Rows from block 3 of the image encoder of a small model that answers yes/no questions on an image's attributes, named by matrix and row number. Each number is 128 + 32 x the weight over its row's rms, rounded and kept within 0 to 255. All counts start at 0. Numbers have three digits each. After the name is the row's rms in percent of the matrix's.
After each channel's rows are labels from the 100 images, of 14976, where the channel reaches its highest value: "patch colour" is the nearest of a few named colours to the mean colour under the peak. Only what is clearly more common there than usual is listed. The data: photos of plants and fungi (iNaturalist).
# conv: pointwise conv (encoder.blocks.3.conv.weight, 96x96x1x1), inputs 0-47

conv.15 101:111087128121136157065144141109155145100106146145136104125152104123126115180151103167137099144104153091124144172115124103105212109130077069162094
patch colour: pink

conv.10 099:093106113066197143126145142145114115176135150152139139112112085123160140206118087099112171065101092142100089227141097148036161111153104138102130
patch colour: pink; purple

conv.53 105:087143129132182132187097111160109115143136167147120104131153137148131125092104080111205081101135091112129061120125068120075172172136111134101137
patch colour: yellow

conv.75 100:132100152115142111163135128149201120111160113130128103102170184132119182139159075129136142115120137099147180079137084112088118156092117153107125
patch colour: yellow

conv.12 106:193153185111128119137132163144138089130140085086157144125123125115124144107137134139168091108136119150142129112232074085146086141184094177196150
patch colour: pink; purple

conv.74 092:148130114114135121161114144134141089155094147101149142107142124154133082106166107121168132145112089136145091124091158095115154063110233117103078
patch colour: cyan

conv.30 098:173126165085120131117109129140239077087123122087158107137088192115203121077150150137080112128111123115151073078117174128098163138121130155113122
patch colour: yellow

conv.62 098:161079130122160185103101134084089090171109116132090099220101103102142145124114138129118154103107106101115089157120107090095124145177113136128141
patch colour: pink; purple

conv.25 101:158206171135206080134099096138131150151143176087153130198168133166131074112106115113118170124102142114149140180108102160125064197142117118098172
patch colour: purple; pink

conv.16 094:106134107113123151100063113120108154141144126137152149108109074173090130051076155213086083107115083100139135149166111157135169154154081141145137
patch colour: pink

conv.67 102:073088127140196127084136086096108152172126142187102145085134143103208189116138144144112105151125104174098157113195118133109155100157166138158140
patch colour: yellow

conv.71 099:178124083165101121130115144080144144130181118095217123139121146125178163108102148120065135096110158172115091144118118137176129111079133148140137
patch colour: cyan

conv.59 103:153114154204158082151083192179171155145139127135139118178156116124108119166129147176102149137112107046190153158109107201139107120172129147169110
patch colour: yellow

conv.92 095:104109072202161099141076114112089120163173130137119099171116142118170076116084176164224150083099134141132141131154126057130099111117115112117151
patch colour: yellow

conv.17 101:103185111136158131226158108083166102111133111134080143095143088132126186132126197117086140152142099198105127116132170100166114156145101134135158
patch colour: pink; purple

conv.20 091:079089145152099073087170115089090139077110144075108074126151099122093127148141104163106126100075094121100088180116115182101131115182131078123199
patch colour: pink; purple

conv.19 104:113080205150164165130122133153087086104137062128142141110209132122096151156114134147112134127140086105162140153137155212157128115155171130128152
patch colour: yellow

conv.4 092:132142122208125142134127099096076107110078133087125100136166217110147108139120197143119092212121144091193125175139117168141056122130186132168116
patch colour: yellow; orange

conv.56 103:157142156137109143119131167135140125211138153142174150127165121092178129115133102118086159101166134181140084105175162137140099109160131166117159
patch colour: yellow

conv.18 104:068094138133127144115131176132080096103170129053153175154131136194158116089134117160153123156174108124141109163127077155136082123132118110111130
patch colour: pink

conv.51 098:085124157136143113109159133128175101135176110095120147116120159132118119203102172096099119111162141094113196125111058155106132127104141133168147
patch colour: yellow

conv.81 094:149124121115126129122147079195135141151091136098143124149072251154156089146156163129119177142138164112078145144097151222105105119128139125126132
patch colour: yellow

conv.40 095:154079144100162144128146111131126122092149078207165136114143144118193125111139072111149123118149139082106136123137124179151145159153195179094104
patch colour: cyan

conv.89 096:126135155125148125103132096148246116101078154095127155095172140085097125143098108151156145132175170145124071086159106180137133103162102148172110
patch colour: yellow

conv.91 104:119135118134123229173106166175181130114134130115086121098112108173134097165123149110105114171184104172153126119138108175155124153119101136112080
patch colour: pink; purple

conv.28 101:136113144092152146119128150132138104129175163112123117121128172124185158139110173159212081155162109107143138132113201161186188123130111081118129
patch colour: yellow; orange

conv.60 095:135096126098110053107124117145138118122099153138114166138113148118141085115070154137070171103117118180136133156160176141139125140152148161176125
patch colour: purple

conv.21 106:171158109151126162123118085094113091128118130099108166155106095101104176118177126112113215175129197154121143223087106143177081093136104169122126
patch colour: purple; pink

conv.95 095:122163094134129141141170081121100103179132127103089173140112097166126106144118136189124100071119140172186138177157159073088090138140119122126077
patch colour: pink; purple

conv.2 097:155108096124106139161101076071146108150094107160149105086145085127169136163146098195127124102173114122101100109140080080127120211126104125115150
patch colour: yellow

conv.8 103:130086131142111130103201113082119140110101113092106123122151078121147150130167112156127124084168104123186149157136129136120143113197078245082103
patch colour: pink

conv.41 103:092105081174124103141125101161090105188143082105095149145144122153101128133147134169076111141155119144136156149158141107181146132085112142168115
patch colour: pink

conv.6 101:088128135118095143099123090110135147139155164132182160179101149105126093172168076119135098140121169124208114130156091124152099051152175122179101
patch colour: cyan