{"model": "model that answers yes/no questions on an image's attributes", "dataset": "photos of plants and fungi (iNaturalist)", "train_examples": 90422, "image_size": 96, "crop_scale_min": 1, "horizontal_flip": true, "translate": 0.06, "color_jitter": 0.1, "questions_per_image": 4, "encoder_arch": "mobilenet_v1", "encoder_norm": "batchnorm", "encoder_activation": "relu", "encoder_depths": [2, 4, 2], "encoder_kernel_size": 3, "encoder_stem": "single", "encoder_widths": [48, 96, 192], "fusion": "cross_attention", "fusion_encoder_width": 256, "fusion_encoder_layers": 12, "fusion_encoder_norm": "layernorm", "fusion_encoder_norm_position": "pre", "fusion_encoder_activation": "quick_gelu", "fusion_encoder_mlp_ratio": 4, "fusion_encoder_head_dim": 32, "fusion_encoder_fused_qkv": true, "fusion_encoder_bias": "all", "fusion_encoder_qk_norm": true, "fusion_encoder_parallel_block": false, "fusion_encoder_dropout": 0.1, "fusion_encoder_inner_norm": false, "fusion_encoder_positions": "learned", "fusion_encoder_cross_attention_every": 1, "init": "kaiming_normal", "residual_init": "none", "optimizer": "muon", "muon_scale": "original", "lr": 0.032, "momentum": 0.95, "nesterov": true, "orthogonalizer": "newton_schulz_5", "adamw_lr_other_params": 0.0019, "grad_clip": 3.0, "steps": 6900, "batch_size": 192, "epochs": 14.7, "lr_schedule": "cosine", "final_lr_fraction": 0, "warmup_steps": 130, "weight_decay": 0.06, "adamw_weight_decay_other_params": 0}
Rows from block 4 of the image encoder of a small model that answers yes/no questions on an image's attributes, named by matrix and row number. Each number is 128 + 24 x the weight over its row's rms, rounded and kept within 0 to 255. All counts start at 0.
After each channel's rows are labels from the 100 images, of 14976, where the channel reaches its highest value: "colour at peak" is the nearest of a few named colours to the mean colour under the peak. Only what is clearly more common there than usual is listed. The data: photos of plants and fungi (iNaturalist). In brackets: how many of the 100.
# conv: pointwise conv (encoder.blocks.4.conv.weight, 96x96x1x1), inputs 0-95

conv.10 [136 128 137 131 108 124 156  88 166 147  93 178 136 100 113 110 139 118 113 153 109 114 131 150 123 121 106 144 127  67  92 155 115 114 147 153 126 145 120 139 168 143 157 157  90 164  84 168 157 105 125  86  76 108 122 151  83 149 148 111 131 127 137 140 123 110 125 160 152  91 171 136 106  81 115 119 123 112 134  97 111 129 122 125 127 166 107 138 113 160 130 152 125 108 104 135]
colour at peak: yellow (34)

conv.67 [ 81 139 117 152 107 151  96 109 126 123 148 111 121 156 125 134 119 130 167 131 105 103 185 139 121 143 142 130 126 154  83 179  87  88  97 104 100 146  98 123 110 140 146 113  95  84 137 131  82 101 158 115 112 109 154 138 106 116  87  99 112  97 143 137  85 106 133  89 101 146 107 109 132  95 153 144 133 120 115 132 155 115 122  78 103 146 146 110 148 140 137 131 109  94 116 117]
colour at peak: pink (29)

conv.36 [126 144 121 129 160 132 111 118 116  82 115 131 100 170  90 143 164 160 117 128 138 105  89 100 134 164 127 158 132 131 191 125 134 112 110 136 127 154 156 103 157 141 130 163 101 107 109 113 128 101 150 111 147 163 146 175 124 112 144 167 132 207 138 121 160 135 166 128 119 102 136  88 150 129 155 105 125 139 141 133 104 138  97 114 114 153 116 133 115  93 110 155 142  90 127 109]
colour at peak: yellow (27)

conv.34 [114 142 103  89 132 145 121 103 172 137 112 151 129 164  78 133 137 144 128 147 123  85 125 135 162 145 134 126 147 149 115 157 152 127 116 128 134 130  95 158 126 141 179 145 133 123 143 213 133 120  94 154 126 115 125 110 131 152 112 120 104 125 153 117 153 119 133  98 145 127 106 114 126 149 178 148 117 147 145 167  97 111 114 118  60 104 113 124 112 154 165 107 156 142 175 142]
colour at peak: pink (34); purple (33)

conv.18 [139 176 104 159 135 101 109 169 166 124  97 141  92 145 123 145 127 138 159 107 156 120 112 147 137 143 126 178 117 147 161 111 148 139 105 102 130  75 131 123 132 154  82 110 142 102 145  78 121 119 157 115 110 159 119 136  88 148 136 111 161 107 127 121 132 129 168 140 153 165 127 169 139 192 109 121 144 160 134 130 137 101 101 106 133 145 141  88 114 178 130 133 118 136 138 130]
colour at peak: purple (46); pink (39)

conv.79 [124 132 164 108 135 124 150 126 125 171 153 119 158 158  94 125 103 141 120 125 100 131 147 100 131 121 144 167 126 121  77 120 134 119 135 128 110 122 108 159 139 128 168 136 118 151 123  89 131 156 126 113 101 128 142 139 125 146 159  88  99 108 147 104 149 138 107 109 129 143 153 131 159 147 188 155 140  90 183 120  87 164  88  94 153 140 118 135  70 148 105 112  96 129 162  94]
colour at peak: cyan (37)

conv.86 [129 107 138 104 121 143 142 127 161 147 122 134 125 121 134 134 166 135 122 120 164 124 170 124 101 147 161 193 102 134 107 120 151 129 145 130 125 119 100 105 116 110 119 107 138 111 180 118 131 105 163 124 121 129 144  93 113  96 165 101 172 107 161 191 107 111 145 120 117 121 112 119 102 118  99 180 124 175 118 167 102  93 116 159 160 114 115 149 125 149 118 123 150 126 187 119]
colour at peak: pink (34); purple (31)

conv.81 [141 120 146 114  94 132 139 158  81 118 105 145 143 119 127  89 107 197 133 136 138 120 120 135 118 137 157 116 134 114  76 140 105 168 125 115  81 169 124 148  83 126  85  90 130 179 145 118 123 127 146  99  85 152 140 162 122 152 107  82 120 133 118 129 109 128 121 125 131 111 124 122 172 147 106  98 132 121 126 108 152 114  86 118 119 149 134 104 119 103 110 126 111 178 153 166]
colour at peak: purple (28); pink (25)

conv.53 [176 140 126  99 129 124  85 116 157 138 121 125  84  77 178 132 154 139 139 103 113 136  99 151 109  76 127 119 107 126 123  86 122 153 115 109 126 161 144 128 114 139 119 122 125 109  80 133 139 110 142 122 162 182 124 123 151 131 153  99 111  99 138 110 178 136 116 117  95 129 128  97 105  77 119 121 119 179 100 135 131 139 140  95  98 105 106 149 166 141 149  93 108 140 132 111]
colour at peak: purple (52); pink (32)

conv.9 [127 103 122 108 109 127 160 100 121 147  98 127 123 106  69 100 142 114 138 104 139  76 144 141 124 108 119 112 157 128 139  82 136  89 144 156 142 104 108 128 158 119 141 183 115  88 125 145 117  99 136 121  96 149 140  98 115  97 107 112 125 103 159 115 114 103 108 100 150 160 103 165 109 108 102 152 107 151 119 100 136 141 146 176  75 150  96 135 128 143 160 169 106 144 117 110]
colour at peak: green (29)

conv.87 [126 160 138 138 150 146 155 101 140 116 138 107 128 143 123 124 138 127 137  78 125 118 144 129 107  77 106 140 125 126 115 119 143 200  99 155 125 143 124 135 147 105 146 123 164 135 126 175 140 110 144 159 142 128 150 113 118 118 115 110 110 131 171 155 125 135  95 139 134 150 100 150 140 106 187 103 167 183  99 123 116 120 104  95 112 126 122 121  61 107 166 109 139 162 162  99]
colour at peak: cyan (55)