A small model that answers yes/no questions on an image's attributes, trained from scratch.
Model: encoder norm batchnorm, encoder depths [2, 4, 2], fusion encoder width 256, fusion encoder norm layernorm, fusion encoder activation quick_gelu.
Training: muon at rate 0.032, 6900 steps, batches of 192.
Data: trained on photos of plants and fungi (iNaturalist), 90422 training examples.
Rows from block 3 of the image encoder of a small model that answers yes/no questions on an image's attributes, named by matrix and row number. Each number is 50 + 15 x the weight over its row's rms, rounded and kept within 0 to 99. All counts start at 0.
After each channel's rows are labels from the 100 images, of 14976, where the channel reaches its highest value: "peak at" is the part of the image that holds the peak. Only what is clearly more common there than usual is listed. The data: photos of plants and fungi (iNaturalist). In brackets: how many of the 100.
# conv: pointwise conv (encoder.blocks.3.conv.weight, 96x96x1x1), inputs 48-95

conv.16:37 75 60 69 46 64 30 27 39 60 49 42 78 46 48 56 31 52 60 61 69 59 30 56 50 47 56 44 37 48 44 38 59 27 24 72 58 83 46 77 32 53 39 54 56 61 61 77
peak at: centre (29)

conv.77:60 27 41 61 38 55 58 60 37 34 59 44 56 46 36 46 58 89 43 33 51 47 79 27 50 43 66 37 57 42 69 66 50 60 56 48 43 50 58 41 32 51 37 59 37 33 73 49
peak at: centre (28)

conv.84:45 47 75 52 31 40 57 42 38 64 53 22 49 70 68 31 22 93 54 37 53 57 47 25 56 35 72 60 61 60 52 59 57 82 30 42 35 24 66 53 74 40 47 33 40 71 48 55
peak at: centre (28)

conv.57:53 39 44 36 85 52 61 53 39 43 50 45 46 37 60 36 47 54 39 48 37 42 77 54 62 51 53 56 42 72 44 57 26 42 68 61 55 48 73 58 36 30 26 38 26 26 51 70
peak at: centre (30)

conv.29:45 20 74 41 59 47 39 46 49 46 50 78 53 42 60 41 69 44 18 31 34 46 59 52 61 35 55 70 31 32 47 45 35 71 35 68 28 46 59 43 62 33 54 42 71 33 69 65
peak at: centre (29)

conv.75:31 69 72 74 38 43 47 99 41 60 51 47 62 45 26 39 51 52 47 66 60 73 23 43 72 36 60 10 35 37 40 74 53 31 22 51 60 63 58 55 51 41 58 33 49 46 52 40
peak at: centre (28)

conv.91:41 64 56 62 27 76 45 49 58 42 43 49 05 62 50 24 55 56 68 45 75 49 48 38 52 19 80 37 31 70 44 74 33 43 40 49 35 69 66 40 28 29 44 47 53 44 59 50
peak at: centre (43)

conv.56:50 83 78 61 48 43 87 46 25 65 32 58 51 45 21 68 40 67 23 33 36 59 32 50 58 51 67 53 54 51 27 44 66 62 56 54 40 31 38 39 62 59 49 30 81 36 54 19
peak at: top centre (34)

conv.38:58 56 57 49 27 53 44 30 91 58 57 31 71 40 36 69 34 51 62 58 46 59 22 63 40 37 44 34 76 29 62 15 46 28 51 54 56 45 41 63 51 43 33 58 61 41 61 54
peak at: centre (27)

conv.69:25 24 55 52 46 61 69 28 56 50 44 42 46 49 51 30 40 47 58 40 39 33 36 45 77 52 65 66 54 41 65 48 64 36 52 36 58 39 34 42 51 24 35 23 36 40 39 48
peak at: centre (27)

conv.40:39 52 62 47 41 69 59 25 40 52 41 23 44 49 59 28 45 56 51 41 58 45 58 59 99 49 67 99 51 48 47 42 38 42 76 68 34 55 50 43 44 57 46 72 54 49 41 34
peak at: top left (42)

conv.59:22 57 45 69 28 36 51 32 36 61 25 51 51 64 24 58 53 54 78 40 57 69 55 60 44 60 41 31 35 40 37 40 69 43 45 44 42 45 38 54 38 61 66 55 57 42 38 84
peak at: top centre (31); centre (29)

conv.85:44 41 42 35 58 36 58 64 37 58 52 48 47 44 65 40 49 77 63 24 47 48 33 71 88 38 28 26 52 51 79 50 31 43 69 46 38 82 53 51 64 52 57 38 52 37 69 47
peak at: middle right (27)

conv.25:56 39 34 60 61 23 95 50 30 58 55 55 33 49 38 52 41 58 49 38 42 41 40 66 53 48 47 55 80 23 49 55 67 62 33 53 75 37 51 39 46 54 47 49 33 41 53 61
peak at: centre (31)

conv.76:35 52 55 39 44 33 39 41 49 74 42 26 40 52 57 52 28 64 45 27 53 53 58 37 32 19 68 63 44 53 70 55 47 36 47 71 39 55 31 33 67 35 62 49 42 48 53 33
peak at: centre (28)

conv.82:16 50 48 47 34 58 62 37 84 64 31 00 50 42 50 46 37 24 41 31 76 57 57 67 66 54 67 34 30 84 50 53 39 52 57 60 48 61 67 59 31 66 60 50 55 47 56 49
peak at: centre (27)

conv.78:27 39 50 66 69 41 34 68 58 33 56 25 39 69 41 66 46 29 37 37 35 40 64 32 30 60 21 31 37 33 32 45 60 62 34 66 64 33 47 54 76 34 43 66 43 39 39 55
peak at: centre (34)

conv.73:31 56 46 59 53 60 42 39 47 42 52 43 26 34 38 22 25 56 55 34 39 39 79 58 46 49 78 30 51 48 51 46 56 57 38 40 44 75 36 52 59 34 32 53 38 68 33 55
peak at: top centre (37)

conv.7:33 51 54 69 79 47 45 55 48 56 50 57 60 34 57 71 43 29 58 48 31 80 51 40 48 36 65 65 65 69 67 51 51 43 28 78 38 53 44 57 48 36 93 63 32 26 72 40
peak at: centre (31)

conv.42:40 79 53 99 68 78 66 43 43 45 40 34 13 39 59 33 43 38 23 54 62 32 59 52 41 53 63 57 49 60 80 37 47 48 42 46 39 45 53 66 50 47 40 40 43 65 63 37
peak at: centre (30)

conv.39:67 35 50 44 68 36 60 44 31 26 65 47 23 49 42 45 35 41 31 36 57 41 33 43 65 71 36 36 39 55 61 28 66 58 19 50 67 33 58 49 57 64 42 99 64 81 21 55
peak at: centre (36)

conv.20:68 43 82 32 52 57 52 42 34 72 47 45 46 63 34 49 53 64 41 45 71 51 43 44 68 65 60 72 54 35 51 52 40 39 43 57 24 50 42 82 23 21 60 47 50 67 62 63
peak at: centre (30)

conv.58:38 39 29 85 60 52 61 28 33 58 70 64 26 27 49 62 58 56 49 49 89 28 39 34 83 42 47 56 64 59 50 62 42 34 41 57 56 50 71 42 59 26 71 32 38 72 85 61
peak at: centre (28)

conv.70:43 66 47 50 55 39 46 37 68 48 24 53 54 45 68 56 79 56 35 40 56 47 28 52 84 61 32 44 25 62 20 55 31 48 86 42 48 58 45 52 34 52 46 75 61 41 67 28
peak at: top centre (39)

conv.14:44 45 63 51 50 67 56 88 65 39 63 78 39 91 40 52 41 21 24 62 32 58 85 58 34 56 50 23 20 53 67 48 25 69 61 45 70 37 52 55 43 33 77 43 49 77 36 48
peak at: centre (31)

conv.54:42 20 65 45 50 78 31 75 70 81 62 65 52 50 50 10 41 39 45 46 30 95 52 45 48 36 56 58 53 25 58 47 45 36 35 65 25 70 40 60 62 39 73 51 65 61 29 69
peak at: centre (27)

conv.51:50 46 42 56 56 48 32 54 56 50 62 36 45 58 05 37 83 31 68 67 73 45 64 48 39 48 52 49 49 38 73 32 44 33 65 51 51 89 28 78 34 37 43 25 25 29 37 52
peak at: top centre (29)

conv.95:55 44 33 52 43 65 47 41 37 56 73 55 26 43 60 29 36 42 58 58 44 43 52 42 38 53 58 53 33 36 17 62 62 47 26 27 51 27 35 79 15 45 37 20 43 31 26 30
peak at: centre (37)

conv.28:33 67 41 58 36 46 33 33 36 21 47 69 72 45 71 61 53 16 48 37 42 35 39 55 41 21 39 28 45 42 44 43 52 59 50 15 49 73 35 43 47 37 40 79 69 65 40 41
peak at: top centre (32)

conv.87:73 41 72 57 47 59 50 49 55 64 36 68 53 55 27 53 77 38 39 60 76 56 59 50 64 71 79 50 69 16 61 52 60 35 69 87 32 55 50 39 52 33 58 40 49 75 59 71
peak at: centre (27)

conv.8:49 55 53 57 41 45 46 60 55 40 60 64 54 41 64 42 41 22 64 46 45 35 31 57 72 62 41 54 60 52 65 48 77 47 33 67 62 29 66 72 65 59 58 99 53 36 41 66
peak at: centre (31)

conv.79:50 56 40 54 38 56 47 52 40 21 53 74 38 98 67 39 65 68 51 52 47 36 55 42 49 29 39 41 81 38 58 44 41 29 50 39 85 59 59 37 40 71 65 58 53 38 71 45
peak at: centre (27)

conv.93:70 27 50 44 69 66 59 50 52 36 58 50 37 55 57 53 34 27 52 49 39 38 36 22 81 43 57 46 64 48 46 43 29 49 55 32 56 41 58 50 69 44 53 34 39 70 28 45
peak at: centre (28); top centre (27)

conv.86:38 56 43 20 73 60 30 51 40 58 58 73 51 62 34 56 53 42 34 53 58 37 60 42 39 86 24 48 46 51 71 29 35 62 52 73 47 24 31 30 28 46 63 54 50 85 51 44
peak at: centre (27)

conv.71:43 61 69 37 36 52 39 30 42 13 63 31 53 21 60 52 45 67 36 37 50 59 44 77 27 60 64 78 38 52 52 30 56 31 18 32 46 41 76 34 52 32 55 66 62 33 62 42
peak at: top left (29)

conv.1:57 36 56 47 35 31 33 57 49 39 60 29 31 43 55 46 57 66 43 47 53 50 27 36 57 33 13 47 46 61 57 44 30 99 47 33 43 84 51 67 64 45 45 50 37 33 75 35
peak at: top centre (29); centre (27)

conv.72:47 45 47 73 47 34 64 67 50 32 42 58 38 44 44 52 30 56 45 25 38 67 26 52 26 53 68 31 69 68 78 55 58 74 82 25 42 33 22 45 63 32 65 69 68 49 41 58
peak at: centre (28)

conv.34:56 81 44 52 76 55 56 23 53 38 55 77 43 37 48 52 42 63 44 44 35 60 60 57 47 68 52 68 53 42 46 36 52 42 82 58 48 72 46 63 64 50 46 61 44 38 30 52
peak at: centre (34)

conv.81:51 68 43 76 48 54 42 32 42 20 45 36 55 15 75 74 50 39 38 35 58 38 35 35 46 50 35 78 58 46 65 54 51 36 21 51 43 64 54 47 41 37 62 60 55 55 40 37
peak at: top centre (29); centre (28)

conv.94:45 41 42 54 43 48 48 28 61 49 58 59 56 60 51 23 64 57 42 48 39 33 49 54 76 84 74 46 67 58 47 74 49 33 59 31 77 37 51 45 41 50 47 52 54 34 50 56
peak at: centre (33)

conv.47:24 26 48 39 48 56 20 67 53 49 61 46 56 29 55 34 52 61 67 68 48 36 41 27 43 49 43 48 64 67 68 43 49 36 37 76 53 39 31 60 45 50 82 83 79 53 44 59
peak at: centre (31)

conv.10:58 41 83 71 27 45 57 39 45 56 88 53 37 62 49 54 56 47 41 48 46 36 37 38 29 70 33 61 42 50 47 72 60 39 38 59 45 46 58 53 52 49 48 30 47 29 54 52
peak at: top centre (29)

conv.90:56 32 32 56 54 39 80 40 13 31 74 81 51 48 54 31 42 66 34 67 39 44 43 46 55 57 29 47 67 46 35 45 62 67 43 30 55 40 45 63 50 37 46 43 59 50 52 48
peak at: centre (36)

conv.65:34 60 56 64 83 71 52 70 68 64 99 50 38 34 50 70 54 46 53 43 29 27 60 33 62 47 29 51 33 43 44 43 63 36 48 64 68 35 52 45 75 49 42 46 74 68 40 42
peak at: centre (32)

conv.12:59 49 63 83 36 34 50 25 37 47 69 45 46 28 47 84 44 37 32 42 62 58 30 45 47 58 53 59 58 69 55 82 52 35 42 47 53 49 41 85 32 37 59 44 65 49 53 36
peak at: centre (36)

conv.4:56 32 43 61 44 55 62 41 35 62 66 41 55 58 61 59 48 57 54 60 34 55 73 62 88 41 55 57 60 53 51 43 67 48 48 57 44 71 81 45 70 54 39 47 57 39 32 66
peak at: centre (33)

conv.63:47 64 33 78 59 78 79 48 61 50 35 39 49 57 44 27 46 49 44 39 41 41 34 58 33 42 34 71 58 44 62 52 61 82 44 57 17 51 41 60 93 77 43 61 59 90 38 27
peak at: centre (28)

conv.6:71 70 61 43 55 47 52 57 26 86 42 86 48 26 59 46 59 42 52 46 49 38 35 34 66 63 74 37 49 62 54 57 73 55 71 48 33 37 69 38 29 53 39 31 30 38 47 46
peak at: top left (47)

conv.80:59 43 54 48 43 35 65 82 84 70 53 69 44 47 69 61 48 74 37 37 37 64 60 34 47 51 63 40 30 24 56 54 49 36 49 62 54 64 24 27 47 50 38 21 52 36 29 41
peak at: centre (30)

conv.64:49 33 38 59 41 29 68 31 18 43 43 79 63 64 50 81 47 35 75 46 50 52 39 64 51 66 66 56 52 44 79 52 70 50 38 40 22 59 42 39 61 37 36 38 36 52 72 40
peak at: centre (29)

conv.18:49 50 38 55 18 57 65 26 54 49 41 60 42 39 62 47 84 71 61 79 31 59 81 51 36 36 35 78 82 66 34 55 41 45 44 26 49 45 39 58 38 54 40 56 69 65 36 78
peak at: centre (28)

conv.37:43 53 34 38 63 66 41 47 55 54 41 54 47 56 49 53 61 64 28 31 43 74 28 49 32 89 35 44 59 36 47 36 34 77 23 37 42 53 52 33 71 32 50 60 53 51 45 37
peak at: centre (32)

conv.17:83 46 41 40 55 75 19 44 44 57 57 47 31 57 56 42 22 54 31 37 64 49 33 31 44 47 66 41 43 68 46 36 52 37 86 52 27 67 49 72 52 60 50 32 45 59 32 39
peak at: centre (39)